{"arch": "uvit", "model": "image diffusion model", "dataset": "aerial photos of the United States (SatlasPretrain)", "train_examples": 101725, "image_size": 48, "horizontal_flip": true, "conditioning": "none", "objective": "v", "cond_dim": 192, "norm": "layernorm", "norm_position": "pre", "activation": "geglu", "mlp_ratio": 2, "head_dim": 48, "fused_qkv": true, "qk_norm": false, "parallel_block": false, "inner_norm": false, "moe": "top_k", "drop_path": 0.15, "num_experts": 16, "moe_every": 2, "expert_mlp_ratio": 0.5, "experts_per_token": 2, "shared_expert": false, "patch_size": [8, 8], "layers": 8, "width": 384, "positions": "learned", "residual_init": "zero_last", "optimizer": "adamw", "lr": 0.00066, "beta1": 0.9, "beta2": 0.98, "eps": 1e-08, "grad_clip": 1.0, "steps": 40000, "batch_size": 64, "epochs": 25.2, "lr_schedule": "cosine", "final_lr_fraction": 0.01, "warmup_steps": 2000, "weight_decay": 0.07}
Rows from block 5 of a small image diffusion model, named by matrix and row number. Rows with one number within an expert belong to one neuron, the router's apart. Each number is 500 + 50 x the weight over its row's rms, rounded and kept within 0 to 999. All counts start at 0. Numbers have three digits each. After the name is the row's rms in percent of the matrix's.
Before each expert's rows are labels from the 100 images, of 14976 (inputs lightly noised), where the router gives the expert most weight on average: "strongest on" is what is common among them. Only what is clearly more common there than usual is listed. The data: aerial photos of the United States (SatlasPretrain). In brackets: how many of the 100.
# router: router (model.blocks.5.mlp.router.weight, 16x384), inputs 77-153
# gate: expert gate (model.blocks.5.mlp.gate, 16x192x384), inputs 77-153
# up: expert up (model.blocks.5.mlp.up, 16x192x384), inputs 77-153
# down: expert down (model.blocks.5.mlp.down, 16x384x192, transposed), outputs 77-153

# expert 6
strongest on: building (88)
router.6 099:544482458509420495530480564534545527499488547505390501521501508481500487483540457525448397515505478439464439545483522525549490558471477594502512485482525526661422382470521488443442489538497435486352536423470552461488607533459511517
gate.0 126:511592617442641502501454562473467480455477466437466556503494491564484487569526370503496502430485431461542550502552533539513423552591554526503547442511505462524478512505618516513443489480457495447459452556506493582551477573531423401
up.0 121:463527537547553472483502531511376497402454462461477572479456547506474419508570441536512457474427509426526535486527527615492467611569558491513556440501613389547449512458583522477436527512521504462485471460532493516530516491495463467
down.0 098:473434418550443478523607399611544546588485503516519488519457555419394504472563520535497530507483474480497500505498500541463551515386476476511502512475446497532505488508425494460508433491506473580486486472473494444444495452524634499
gate.1 111:452393505530563486524553473406524555487502503525527541611493467524534476483540487522466423464441566553489472448495475452437522532468470485588451495464445486489401415478543528519436536529433594435502464498568482483489556510534509512
up.1 079:463425460611560471541620505483394525589514516594445510569450507581513528513383514446496466539407563601518423504522407439489501633510552550556494547530518422558489501376435523462472596547471525440518474458470478507511603538501543554
down.1 082:482529455472466466485420533542385493579526533515511484440509566450567554505402555461539527527489411528535558489535477583557491473527521469453572495560571478540526471501480458402527509490525485509515537579421455535517454501394577486
gate.2 083:410494578505555444595457385352573585414433478442475493456404429565517570499497420516612508457536388489540564486419550541533566476469476492478395507509391426484411584471500498500583527487540540511561444577540507501537509527497411518
up.2 103:504520480612526416460494585500514456497516486496377517553541539447472497520434444438469502526447474432516493454474529587543526581422519516499458516466505524478458439463490515461542481437485441527529581437442438534413532424421437480
down.2 106:559555472525480424434458482471502442576610570537453526527573531429416504415441483449487480529499581423470515506554505487552427561533542470580417513503515571435507581476489525489488463491572483550525490420440435490482530533449514450
gate.3 055:465428467502547460488490396439492466547485484485454480328574493528532521558439522611495520485579500518518473410455523517411511550486385485511524564472413499458552560569426492598390449501508501562483511536443431604497409467568519508
up.3 125:417509437591520491489475552419485459402568559563498546554514512498425438444489468485511497507573455530470498570519510488431569506503467482512463445463490556518504541510551548425430475487403417471500540524500470417604466486568549353
down.3 135:447524523586496551439486504489447523527562523546579550559502541487504401511545522487481432467544385473466438468537511481442476508503486546477443474528494585540482476476547516454549482460396471555456522521462506455555399473585551365
gate.4 092:524580481463573507462502578598536485567472406488537485526559521426497535484483575562483486389537495415494516507495475520579333503512406557522468466502429457609552453459518503503580424525509452544454491460541564427594516398517499429
up.4 098:412536550420480495481451495483551472573493488528539501448604492405575401472540555550544486451487496459464455536469582590547491569477440580529529505480498431514505414490491556516543540468458447551516506409454516460524483529539428388
down.4 102:385422638490421553581458438526468546492563494586591475461528480471465475526565471572514543430469457413559579560433548515445552464542545541441489556449504479466461549532553538550469507496465498573533541529482486501507541502525609506
gate.5 068:487528424491481533516560512484458528544508456464530572495542508522471410397568488529528564477511493473420515446600531505510507480481497455551504551485463426462539512568445503513385592541466507513484512499526460531506380542436534415
up.5 115:504557458544437411513417559472475439450515438492560530590580562468511388551566473620491488552495503507517526468502662561452506490567539434526507452534561538437541420513455468418417515508456508441411543436475470536525477466459485418
down.5 123:505567484562472421480456542538480366423583460451529597630554490444457452526521418603510553568556535415505513557443538601442481499529539472470530511539573483466526425482511536453467502484545510474445455396473469511516536536513522420
gate.6 129:510450481437592443582464407490458448465493436466485485461492538548486494607461510492484649401508508547473509532389500502487586572588593524482511506483492474470494590523528484442470485555461621479508461578506459586433533474566504484
up.6 130:457353503464520487602502410499409509428509448438471465503463501561562462603506500504442559501453532577479496495379538544502548581550547576501532558456483415545458521458545507444501474529501543454495436556538496529426532445617474569
down.6 106:541485506481489548478509615469512533539512533564443475532503437444568487394390508560552476484417495513533488421557484478580383473421436452499467539437443487546472400488554541580534525531460425493545476411527489471584510548457446589
gate.7 097:449439431562540507508559542484453464523455468540525444535552573583585419503442464510426389504545473532535531440545451415569447491513457447489546430508453526587552542482473479456401511536576522457464467498528550572499502525519528443
up.7 096:550439538515534467523546562518516428490474534566515408541537616562521400420598437512434484519425508515562408432484429487551532485543545466447595418578547551487515467450435581493360504567585511515483505470487568502432525488500601488
down.7 092:530518496516427548542501446472538524423605499436486484478511538497523521530622517488502597518525582499525460450501642484466510565524510501464515514558519517393492515539475542504471495452505470569442431415462565473525453488484495510
gate.8 072:485436505415439543548573450529463577524468527473537454434399612544546499461493462522531405444485569523493545546488457502606404504473498441506511469527494446488601568609533469594556467595510431548525508488525478546520531479563535497
up.8 112:467435435546467582505521446528484540520573477490484531522475427449432524484468468386470474445516551495514476545451455455472413454537554441507495540552540506608483535481521498496579471522509516505516488521505462523452468566469483595
down.8 119:498493432531461556508522487500571495559552529448520459475521489495397457521525486466468387519530467508523466534456508538498448417536494481560522563544524466655558460425521380480563477570577456483540496433576440528456524522516484480
gate.9 121:459463544525505528401549581506566545469400472485564493452391477561563535541526527566499562427518487544397468551457531549450451506473444557524501494419451512539426579489422514513450579550463416466471481435507589493456557541496534466
up.9 117:554552451461434501559425422518469421486609577495522377472538523413470427472475469456541489523529466445557532483585529545531506406578571451470553535501532523446446462609592520505459473472478548549546581548422485551517454441485497441
down.9 090:537503521500539507424557544496535485485414436508561538451463458554566510497552631555522518389543493515447483491432497567509538486515483518553491454444478516472403538481502518531409507459527490390422434516569591480530552494499561484
gate.10 062:531576549473512455430616449524517544545552542451488628436475566486564509532550488494604493490481514536385538597484485535475430429456471460616424439468446443611513519515457543563578519477518516541547531574468530524447480524470445519
up.10 119:475511542473428461554536474465459563593540589531426371455479494526567643554495598465495549457488617594524456503540483371496556468521437478509525556514495469499454527513541418520531541521615517477525523606473403488481529520458576604
down.10 128:408422499452476486536420494450503531542486603472436455468451575500532635448399436442498493464462559561490513514524495491473529422417412538474502558504463507485498560525497372562530591519567474439505408526474504449456543481379542613
gate.11 106:504507455545538475484446524454409463412480476511451525563510492541453426477524530466564411502400464471501500514478505532464551522468598415498533498542474469413508532530456438414441411505542478486517497447519463438556509485475561436
up.11 071:513501517426463542478515433498492493518507577518642477486464448474497483513476503456478523580600477558460438468521495461567471360493527456560573429586477501635488447559571556496496497517469561533535500545388576450508476453486581483
down.11 076:549512461577537556477500512445502498483527479431449509516539458600485422514523526516514459524408512517505465510474530483439492568487565413449543523568472501375638465565480492402413495459587563540502510443449516441546501514460556412
gate.12 057:528499440547522468527521463502508444581486595488499470432448492478443501467430534541490465531639465519607480492423461493423516459484558423486488569514468585554446524540539541565499622488469490486412462496453575598511529503484505491
up.12 117:532573469440504576543514477543491519433465555561489419442543543607446559571549539528514507489507490483418556497636551556476575514499501459474539505452459459481463490522446483521505550429476510526502355557532515518475508466491579506
down.12 123:505579519536520512475504517502464513430433556564481502471450541548512617584531567520522543493497503552419546471638464544482525532415483421563484535445452444449476539583555452539527542406493519492455502480464558541455527431469494495

# expert 12
strongest on: crop field (29)
router.12 105:482483484521459443495529486477450489463522510497381507574548471452460480460458534479427454539570546471562444557548475447545414382488470531512531576445501533601550412510568488340481452585517409519444480481436486505552569447572575462
gate.0 112:514556485486561500406508491452519460458476495545495496442500579427459499521410570547523496548500533369542350542570451528490494451500446470574467457458565535464546576502525483497521491453478471561573506424493576468460419578479600465
up.0 102:444479495542534442469556553564526501684476506536406515540536399534469501501547410555513524518392510536552541480413454466510432598487561715475500585521525463469570528511449501562463541501515513442544550540586458546473542580444394568
down.0 102:570488517422513504560498536562537503496424451454453544502443591541477545526496491434397471578565448439468569431476473518475537482564529438503532472526470501464533467539539596560538462589493540436472438438543512456458507552581502544
gate.1 085:477497597454520455536515539559541410523406591492516502507548540498590503465477576470515577519420513473461438555525568522519558467506471492470467488390557422551591529579500501583558557480381529460529491545481490495567480486526483537
up.1 085:472439486389437505539535470488495565539431457476519388469577523508526496470638494521497506414523531515584473472482496461504516472575537446532550533516422501482473495546489554521430551447508479463520506503458612564461496547497531538
down.1 083:448541505542491583509525454460466518532566525496473502341484472537533475473587535424542565552506517463538446453481509560491507422573595495548502454541523532488382556510563429509477589450488571502505512499458500493505472563460553511
gate.2 124:415495554504508450602452468497521502468507484529542403482574446451466506475551568515557532443485493551488475487496603552502447467572418433593530570449372507410538466606476504534528565425520422559508512461432626585534495508523457486
up.2 115:471470472521537466474508408536523466493498538519531514489448532492457525526509512446543515483493531475496554440500443383487511530512479573516511422520585474553542531501495476553411516495499596472523545604482468510392464567470504525
down.2 114:548517477560576534461530438462572505565509565532559521528479463411470493503422548566548510472452520578495558548524496469386544481367514437459553497460500536515519440530512524455546624417535414488558511523485540533476514529446482521
gate.3 085:629574443568469529456528542537495422480555435502410612486430504586454558528507468565530551521510528432496426481594528465475574494543535438509508492548463524417550449602410633506501513449503513523477493435487503574514487617466479498
up.3 099:541541398548525462467494579512540539531503440432454530531494473509445515475586499571441555583518517504507515527471549469413463423536470422476472539493534499554505423501528566438491496518504517543417492470460549594429568542433461374
down.3 097:553563504581566558529493500478603463552576490498573609540576424563518439488507468564467497547545491615518438541570462508528582471555553445560497500431440473546524523472539531454507476495530451538478474504565537592528562533506508461
gate.4 105:469476564547563605523424470550477564490580554499515559424546410571511490585439516476568537423429566475479493574501504537429467610542476517488463521563449430439577527518418490560497518429511532530589485399610494502518475439501418458
up.4 089:543487377534471394472604519521459494477463476574531452573454545470433517425541492584559508462495418520494538469553544495567465453481555491498545542535475566481462475532559474491476569611569463547432517567434459481521541499442482549
down.4 091:477556512538518532538491447532515583466542469472493519482586406558492508519467542435551464432511495518541504521509456485491491557598505551459572537491440384588521516413453434498505491466513595509489470375484517483548447456550491472
gate.5 091:484523553568396627446474461429468504475490550547448496451556440452577528485483560468453495595396468479477512481557480491498413569482497531525478529463532481451483428507496433495560543452426455589568505492587497458572488564500555477
up.5 087:513575533593495494490495483489410430492552475529552485497549506475509547491515499489458506518551441438408483424531538473405452637546486510605544590461469448458575413445489452450511582466484481558434495447542488475561484450562564459
down.5 086:496424457469473495423507563551543451512525510495481530519460573491493478491553460492520489516383573462579487589469438494531513375472507530436490479506610557591436544522439466512489417480506582454521564485482469511403557590408436513
gate.6 090:551478452520591538496492488462509504489500437471524544441505596477441520527462396492483562432522486468406523471509581545524555482514514455540448511456485460517472569476412532527519560494429564501469443451460526507500471567495479541
up.6 091:422472573481480394568476524533447518462461502582590512482519460501516479448514533520566529500599446442541487514471489495509467522501509566521475459535520495531533515460494540512553464449485480535444547514533502495586483410549490515
down.6 094:491537476444554471460428414505472520554508468546525502518521465463534540470521488521653480483547395481547553518475572445523438537476496566438556574561510525520512475511474521477506504444539470476474586500443450405609449428527505592
gate.7 115:519455582456548491421457414504495464446498503531475509429470475517446440425521516524565549517481483479459430490515570542483383469520521586486460446415473415466553483569507504520449497524551542436581540476538445462480496526519525508
up.7 112:519507601527471466425405442514433471436496520471445488424453417460451378434496535478567473575503538522480423458527549554518401495545461611489442502417498468497470500515537499482437529531546503495558542471502434518531524506563568463
down.7 100:605515433508501509551536518599525532491506464442579537553465530505518521428519465482452467439517544483535594531442459417508519442482519457463499518506513616533424524520500546538531504482489441500538461486444472468515553453395423477
gate.8 082:451495509490489553472507491401498534463530443454486528505481555527483500463480484490482479452428456464459458493569526444504539529467470495549437524492507506460536617578522570554478531457467539577531489428543474409578537496546586385
up.8 094:497521464569527530500411567443499550529555427439436526537427470547520579448558468636421483542437457521438454472509500474441569434470482450599480503556554482514582444439447457453572430531594499619519473485507497556551497514558541391
down.8 092:539558440490444460437441526457500487446546475484501587518478484630540528543586501590482565541474444496442548538491451526492510475482465520507569464515595573428499438541486533425477477541598511474475508422501458595517460498608540501
gate.9 108:453511512544494526475469541526424461480465405379524602509536523440397467414511537529475482444488517461478439459441550477460398515503506554456448531470469427571531556557510597510445514555493506518533556499502444532577490487572550428
up.9 115:522560576518465418464549576526470467531489522492483436488451523462486480418467464483563559570462469523472450443459563527399479456478489529552513561459545478603485462463498574391449534465507458586524545555437594505472495584441548497
down.9 111:492544486465483413496451530495488447594509522453488515525563481498532434461462532421477541529518479448471553477483512419536547485474538523483573566473545511519534498527419491458499496549567486460520526437467449516521503514454549496
gate.10 115:507446485408522432439528414500449377529483493485514486525600467506545512435472500460457558493463541376479498522531518502535417563507464523543438511485450458522493512576500504557489552455479475537521543454528462528537539614442459483
up.10 129:482479539495444523545492588513496575457505475533543523468417557512520563526577513556543472465476502509522525437415459440515534386546545501394566431531537595438500497563549497495483518524481549475572523581436532493464457459522501499
down.10 113:456431484465469552474428484454493470464508553587539494522513521462523528480470539534482520414491540486520454459479421437515422450561505472457465321561505469438484599431517448534485468507480606518512500513522455531455511560508519449
gate.11 092:502530454505462429552430454488523500521595522563453480552498586567564599547509505524525550490607508527590488501503442410458522456575514446548546439521507588575522540461568481474537560516524448504457417552488528503493339452555548536
up.11 093:573386483455567493549552510552484552486429379487481496547530475514437407542512528496498474416441575461509543457439551548484484447466551535548570547470428369540535520538467538556503516524487547406462552468563538541493618500468470541
down.11 096:533497492523436541547424498507523527479439435396458498526581414449549571575483460527455459517425559457542483489538493510389444422610484492476539499517471487493547434579497561556496433485595427471385425529573499570498518513606546549
gate.12 075:508505421484532528468574541490459503545456424547461587528593499561482488526485428513580494471436519497502473549534491585526549468554493513468523452468436492537535463494445479457538498471471432488482544446442529486414538534464458545
up.12 085:498467410560527440505387488529518479470521544530503519517529524497427500479511529495467504543547452563519503428484507432477449506395496428535625452582566466567527518506489578544587496534477508513464564517534569528566510462442571502
down.12 087:507551412557562506520453509503481495423460543523538419526584490586489534453490504572558521511473454468512394406537577496495399458508438370526491421553511433474494457507573486509408491441501493532467525513485536672488406550532505460

# expert 8
strongest on: crop field (33)
router.8 092:509387459498443470472487458531514533528496597522559522516486484434520506495553491403472504559521529510563492506447512520491471438469471580500454491449542478598390505470624525539461455479421476447519563506458478522490579499423443575
gate.0 110:504495538466545433565453537584466511376456500522486493466554520439565438518482463545530531448506453444538387482580586557494522527550582609517507449550530482391482499551447537438474502582465468480420522491530517571482457498543519532
up.0 110:583591529564484525456527564455534467563511557458502478532500463452487484475524473520516487570555469489432486501493582575488531560460369525446509556399515503545458456426523467490423479450527451485441587520472506450477553489444462468
down.0 111:627558457527448499467487502460547529520551531549442433468406529444451535541439604474509478508448535573521542514450426423506500506507398395447516463529520543512462508550504445553604564466582517570613502536469488441515524502420559531
gate.1 095:573392368486483420494522444477558480482530513528383475505500506506555558529564555560488429432414627434639489504535520460520498412457497497529606526563443602535472454602464524519443452435500570514555529485578504477507502575416509575
up.1 093:450493462445524509541541523489516529451542408437515492500515529512485503507484507512545453469587516463517545463523445370531504502528586486486545509548467489541532574556536475539600532474564609482484472524511490462489465410620619502
down.1 092:512385347515448516482504451525514438473499508527377526553484473448608542494501512523487422474437575511629503528512515480444459330488452489510511499578478593535460441577571502504548446441501497506494502494640501443549514551516457557
gate.2 103:574560462497564505586532511546430424456481403585519505589481560562397427412486506445508454476472512470430546523524492422451513529510495477502503491590496395513554411471367504432384493508545553537530515555531522530532472486409490436
up.2 097:504521526492506504459463520578412486537443521541557516606515470403491529495518523527445544521447533513455617552433487525535538535513490518411574492513606500502440444462423485497593518556406469481521516533561477549485531453513480501
down.2 102:512516488562481539522538476510531510505465544462526447430567531436565544526415506444416481541530474515498494481482536535515528524473463515545548489405538489566484434445541451481582538483397451427467432498473455517541532481557477486
gate.3 093:557498523480597421538445504531511468501433455528644549401551569604433472450497425505590592412501549458433388464563537632509419460585511542532484424467513458482527539579482581521399539506493539475489621446552515536525403507495492530
up.3 096:431414496485541489495464442463527483459550447554553546560517570603434511401509449496544547395478600453518381555485387465495446463520498543512503418483512473541562539505544578512512529513561498550564496486596433500601407469536541538
down.3 100:478481506520488562481519485437494484480516445481477584594493592458495509400478404491432472544512562513595501533510520473557481422477536544497425519426485528573510470492527498546474507498498488488493578495515513399479540512508503483
gate.4 107:499470479535518514464476506445410562508476546495445501448476510535523517403452565435552500526481409520578473465441511519444458611431491461441503548486508624423411557578570498510509491488498506542546548480524475479484496498496493601
up.4 106:506436443515471564461563445490461474554502456491540481475491469498499463584652525503392562570437531455548548428467452520536437445538496516525504553474535481558523514526507454566510469444415502476460511454500563579521552463485463571
down.4 106:587534527545524529653541469441473570469488445482583506450436600452457535535512489547492501504449477462416541411529523606428500566416466538582550587495544439532512492472491481523503553389519517470514477409447442423443456445572474506
gate.5 102:498499490495538474550504526465484508481547504506413454391455551588575451521518451378485534478538428505507543519527546569380450471500569486541495554493490527452465497545520551398415545424491595508457477411444531522507559564405586542
up.5 102:540566518583441521444463571433464507414481502484523520486495480531477494470568486514438537587471503499466515473419519519506515529480421577434487526491602485488423451460468539564449483570421437441574625486489521554403526518479474546
down.5 101:548557424565470542511461529482503506437474489585496587490568449491428449475420533504549429533472501502534414484420479511527562522404524516404434495469505471497463537506517546575442516459418498422528606538492489506582559476512483515
gate.6 101:423514480452621572533482508554511432521426445473563596472495493525410421517408515446568410409520473459512419467611462598569417545528474542559532487460475509483519536609517511511501501482531620483527530471562564547569381484535461486
up.6 107:561453487460471460501551518541527536538554581386444411505458385492592549594571520486384548546497408561495589433453557441423518504517527529461478525545538501492492482486448441497581452499449411498495448493502484478400566534514507545
down.6 103:523424437450580467538435532497593570547438548403489414468571445535557512499483579429455497529482462467463531434526511505477442489490548511596541553537454542496521508529485462463493488449555522471554506534544530608488484549438433537
gate.7 113:450478532451523514514504527507478510498466410588519504527502478561349575562449459534588513513404584532508460521500384463480442546411532517516546487516457470473536484512432524454504472440497500481557465515557591503528563490516522481
up.7 107:434529508488515509531476598431436526582485427514549485519492523423499582532481472518603522466596537577463420413522463555477491480503497529514483480441469509564529524526503485455455531437508525455407483413439537435490571525502492397
down.7 106:549493475427424577609490435544474454457442475582463545416554402543494527543572583495538440495474512542537452480495526502515546496513474493456514553521534469472524415503543552584505449502482524519573482554532496539576469431630511535
gate.8 098:511573506517441526471442565532448461413521476439541473514479569502458530455543432501503579455511486454425595511496583625458480543540448472479500522487544508488580454460533545407494476512528415560428548544450511461458510456518439446
up.8 094:521442488380559564488510502419485570525467525469496451442530450525564488449528508495529541530398570573537408453499469420547464496470629484429476558546515525417537559519484477568538500456456452451649461479550421490556420536492473526
down.8 089:560488489483521487550446370505533493508537521459474472453493494457540502452489618515473436494521443480566521397462499400463482515457482472475421537501416519458455520557469511609502503490561571443560521540477503431535522506510541480
gate.9 092:501500459498517484396492478422442531453519398520528573537560542558536534456572484499544495500482520515458423471479507417556542521546554447466473447523436514432578609521458486542450579618528544529551503516467470432445431554442541492
up.9 091:472494473519469466470432626554536493465499385530475487486466509561486449547533470530420544524379529506503437502491464485535492534455594503545585469564455538437558468422456529423597470532490483471554496498561490441502496556521544574
down.9 095:439474540464454519446578479561575474611438516459486475516472431476612485504566415498439512539554487443521518498520456468469496473601493507526509596478468548558439465490537418464504454536428484427436440448514479571549589528493426524
gate.10 093:594513548505536546496531515510468485453515471423482502475568467601513456445508447418444568516528508502447512505521534468429510599568602585509390587550568440465494587574436588490440495573472495443486528444472549552493477579454449523
up.10 099:531572535582554554406585604502548506529536444487518569543554456384415432571543575546494501538485446409479480539498465512480501588431558498440477526511535536390519448518459506444512467534510543549512494484554422444540574487539475387
down.10 099:460562475522519479511464601457585542513508430513496518558513547456401605513528478497431559581469541557458515543480487514450620482467531448442528509505560471451571458433447429439500460551627462488406445480503475509534562507538521485
gate.11 102:461539497513466535439513521565466469553572531567536509511499544622473504522478411401558499444434430639494522574491446475612457539510527555510469477501539492507523462567426545547538479515422494528579474622483521566538430473476498518
up.11 105:450487448506541464498451516457568482543473514502443503451476524427551492558589588537467509518553568421559493505561585503434628453529452467577464591426460521538469511522583343496517557454533536507462532427467505468500546526466481469
down.11 108:462498494453490523432503443633462494473503451531516509512430435551540543546543539535564478479562505450462524516539558510551481527527496527576433594488485450524483542509525392489525484449469496607470421516483484473505476475407498503
gate.12 095:501547489522674489574523501562532596519443478572542545524561562531383493458427470500575460339469453530495308498532515529566485515462547584517494430510528460463647540455473525446399482523499458511482567442551536462547460482522495502
up.12 103:585432411495580496518461460482480578468464495541599444456585549571452451597493506503496450350485555433622402475522476488561462451525515523544510445551534488521537593484517512534456447475466447521484551494602539532537443505461450508
down.12 103:525472492562520510516594487624535475481556478496448535494443593424498521490509485520458434501480510540560549426502587499504444519458535484466575558454509443488491500492477512564370432522536537589439554571559512468488464487486619423

# expert 3
strongest on: crop field (26)
router.3 091:548393449486394498504483421459462598533586577509417510520426490459529463445538430520499485593585408502615464497428503500503475500471530537423443526521563558548483424489631556489528395491520502492491518502522515490482502453442529506
gate.0 103:576489427498551519523476487530523476499469493412580443462470493454535454435596500487476531549543527510524562394441562489422470552475455496513504598500515512529428468574500509544466499541434471500496528532482423591443484518457457579
up.0 100:501517556501457462458443525491473421498524460597494532571572534595473528603466472535466546429504557460458487575498473505557521463531504449432509404477501488504569463384477573472580505464574586478442421525560575415525494540548562394
down.0 100:504541468499440502434450509426415422515532470507546543523552548515497531518574621533496530437447479449459453573512537521479426489635541389490474370514437387464615436506496551434501498518505522510486572571532522450550433476490559494
gate.1 107:481574565612529465493527612492452385485559555499464509540443463484497423528501446457461503571461451534485489510458470568476450539513436564439501462439577583507404460502544536459428437434491462489475582447481565453480517514437420438
up.1 100:427497577368486475497505541627506543483521413486659520477547464434461443477505529556529461425486550429440477526514513506488509431570544517578505443525494416520569571594508483624508501572481504440484543497522470474516451503502537478
down.1 098:543555575548531446503456467528509429584557607516522462514395526489505430529465491447486465584516438534476528482483455552569515547522476564430514520493639464551462481441504560479591423489502495556536516474543520456500498493431477488
gate.2 099:411570489516483534585516528594494463540380511450573539578646509457504483587531512536482503548513469547393513482477479486595553679457470389505493559484484505439478507492463463502539521456459458510545459462437418542488450512468436499
up.2 107:448517392499503620558513504510523544472476559457437549514536469436559432538461537520494410474476428546491540477501512526497432593435405473424438564459494503479468547507533473515509403461444536580606527456524470416569477499502469493
down.2 106:425491506518491540558438455545495540490589536536415456495490501482467537528525580539466435518463448521542541589566531514481457513508380510546504547535492582434433463528496528548520432487552441605552476495508545442476483470534453603
gate.3 112:524522508590455452467471538460489500480488490455452475502482495572499428404603487575477503549461473523514503472435512551446526496479517569513398559510596598444486524516519554512438457528444507474516612435469540519420531502442446559
up.3 105:559427523464478477521552531521500528545459505586490425429459373559549503497548512474487514562460493578525487478475456554425562464538656482546539503475501417481590553568446536578510516484535584402488540499530531570480595569428516631
down.3 107:404483438563523549481497472463494513398535485543501541478463600447476475489532454482527492450528503538441525525555485475615500560517470508457381452464467463477424535495521468467473525542438493530504492443450458453561453444554460403
gate.4 111:480493451498569466521554561466514515494572470496407486549499547477511459539489441508430509336483558512477560479579493516486539508452372454609487528520590468603437489489394458489531449476505515493397492568499535476482493479462390492
up.4 108:535484485556388498515420511502494449459485527575504473537449475573523629452517556500461546591512432488561527509425457462521514469526551571436491497505424602480535501567553487516472536469505448488472505535433510583502566513493586577
down.4 106:514430478494518476511394493588535518564587509399444505524515397504488471503506451547384560453576525470547537526519556448547545504508500524503427603538478525527491489563516490571517455524580484490446438505535515459573461495465539431
gate.5 103:479520646431518540458440489482441577546449579521549483536494504505548477480474522447521474465471518500366518519508464474514526515524548474506496490375514394456530561519430597528505464544490449442594520514457429526469474459530543585
up.5 089:528504447579422574365535518422533498500492447528459460449466402392501378533496558516438536487379537422545533444515514434490524500507517402540522467492464520395545470477483467572611569543491485548616455492573485501481523517510502449
down.5 096:464515365566501491525500533496568425402555474514388504416527544562467562514544520602509507502570510531651469482519469505521577419451442465523551509590421649526448506580480467481475573417494494522456463504497524558522550602473443498
gate.6 078:484466472553530562433495522507505469530542533447459453472461572490506481541530567473528456532383565478524456580606536434526601521529458454470589521474497527477466564569425477560521500583514490519520386468569465560541495564578546513
up.6 110:492667580528557506525497459562480467552511469461663487468455505535449466539536468549586571483579483562431472485502484560455505600545500444566460553437452438435522550468458461488516587503530506545462456454450490546428533465510492374
down.6 110:515590593510549509570521454484487503488479502482570567454479528516450543508497562512511554463615484479424493462554466507525569634491537466552469539543437489453511553432469456469447605455573529515462481527436472512420520442449520419
gate.7 098:481505536563630500444550430503472463462583542515508509519447631530496446517499516368557502476595449504534512394530465529625443500538508465610476432477432472559461566468450429495562499502461553571485507487453527515495471540487556459
up.7 100:523456494554474453619491497465532601493508445493432514518445493526554572490487534505468489475584521413502503476425559411405548433519454546531491499420507537553533478500513532489460523466476481567466471552408533570538490495483539498
down.7 097:491483500534580579505434457387354546469477516580552520563500490528545474548379462444522417397506480541488514500554468506437532554410480456465537470494507377578528465400491463469478611444496479481544538527479491504558481502560589517
gate.8 105:560493564501502487495445451462462494548562508474481449481449517481599527477494486451595444467500533486467588552474576512434505423538416414510410511562451412521479403529508569478494509525603475549481513611461487463516495439483508439
up.8 102:399490493504462475510478500496502434440400504543512438454540578535463496547497442511439512517581444536436418428576454493555476561533515496530623540406547535527523583448493481492488483476461463474465463436579540548518478500564515600
down.8 102:487500481531522539514420445480533464490466594552513436432452442441479513497482456544544500444511507496528521418455513406424487443476467533501524571524557512512453454524493489534512482499641502507504536573499440558525519574489535543
gate.9 102:487463496513489619562445501428489534394490533548612508436484524523497505550595453468547626489520532575458448436463496596485461438556429524516484489489482408578532465522484517531517515524457485469560447521571556527494494570471477509
up.9 092:475409507439551461527429551503492519552494501453418471514440542536599495544528500517508494452593460518596473488461477518587486384489436541471386508555479523677479558473507470529464405415493488503500600465492487510524534534468466531
down.9 096:542521531501470555486485517472450560444513579572582563496449591530446521441539511539503568490470522527459488452526482566463552422428538425518528492506559435629450581474544548528559548496460545458502473503531472561488486548438602515
gate.10 099:559589532421473531468499510518526489463459516574675494533490520487499516521567488548508586450528518539307596489432521580500458522506453468518477400444528403515524452477511547441463528547490543501485520522550589503423529539458503417
up.10 091:496472461433493548483500467498577603490524562574493458451599435473465493457494505481508549514368557406537474424458531482481445582419520476451523516448489505373525495547500515559530532504557509452605464537529415442545490445507517505
down.10 089:474422458518540535517501426425481444532561482488368516440560501444480457468533558507496476512531457530639493496583527453438463461585483553556420553507407508587475484556540421577526515443508484540557472440393512414546492493478509529
gate.11 079:475504525513532414527520486530525422503473541438417535628583504543567579497439518480463497480459504516542492480438429531506530537497405512533504492500445538502442545553440498558554559404464509522568492527527507593482476559526480536
up.11 097:473489429364502565505509536521535526504520522456390465485504503458574509477509508556495495447465477476531520437537514458472582358477515545542470436577475571533411461616597474433379479471506525479490536530507480437579470533449532492
down.11 096:547465384555483556532513524430471420431522496529463492497520537494498548483467535503564479484454582532511450508555474530496522367405496553546542409459532493601503490468593490425579535568481390507429450564617482536524506590493520452
gate.12 091:486440566476595496515423539427393460465514473455523537481420518482477512482447473556529529523494590477521517428502427524476419500493483451550500380469493467561427440534550525559596523525551526477503493535512478582450426508426564601
up.12 093:526471575496582528524512456453499527566643463531555584577464507533513484419470499477585422531521460441480498478486523397475416587510495499410478463487565451489507405472581469399596511603569523620543432513586425515457475453471551426
down.12 092:527577490489455515430445407422455503505566505454576525556447472521552446317511500513561479440466488523478537595531517498490434474514460502540438433526446452480510516503541486502576560571488540481467552577492448448572485419511587430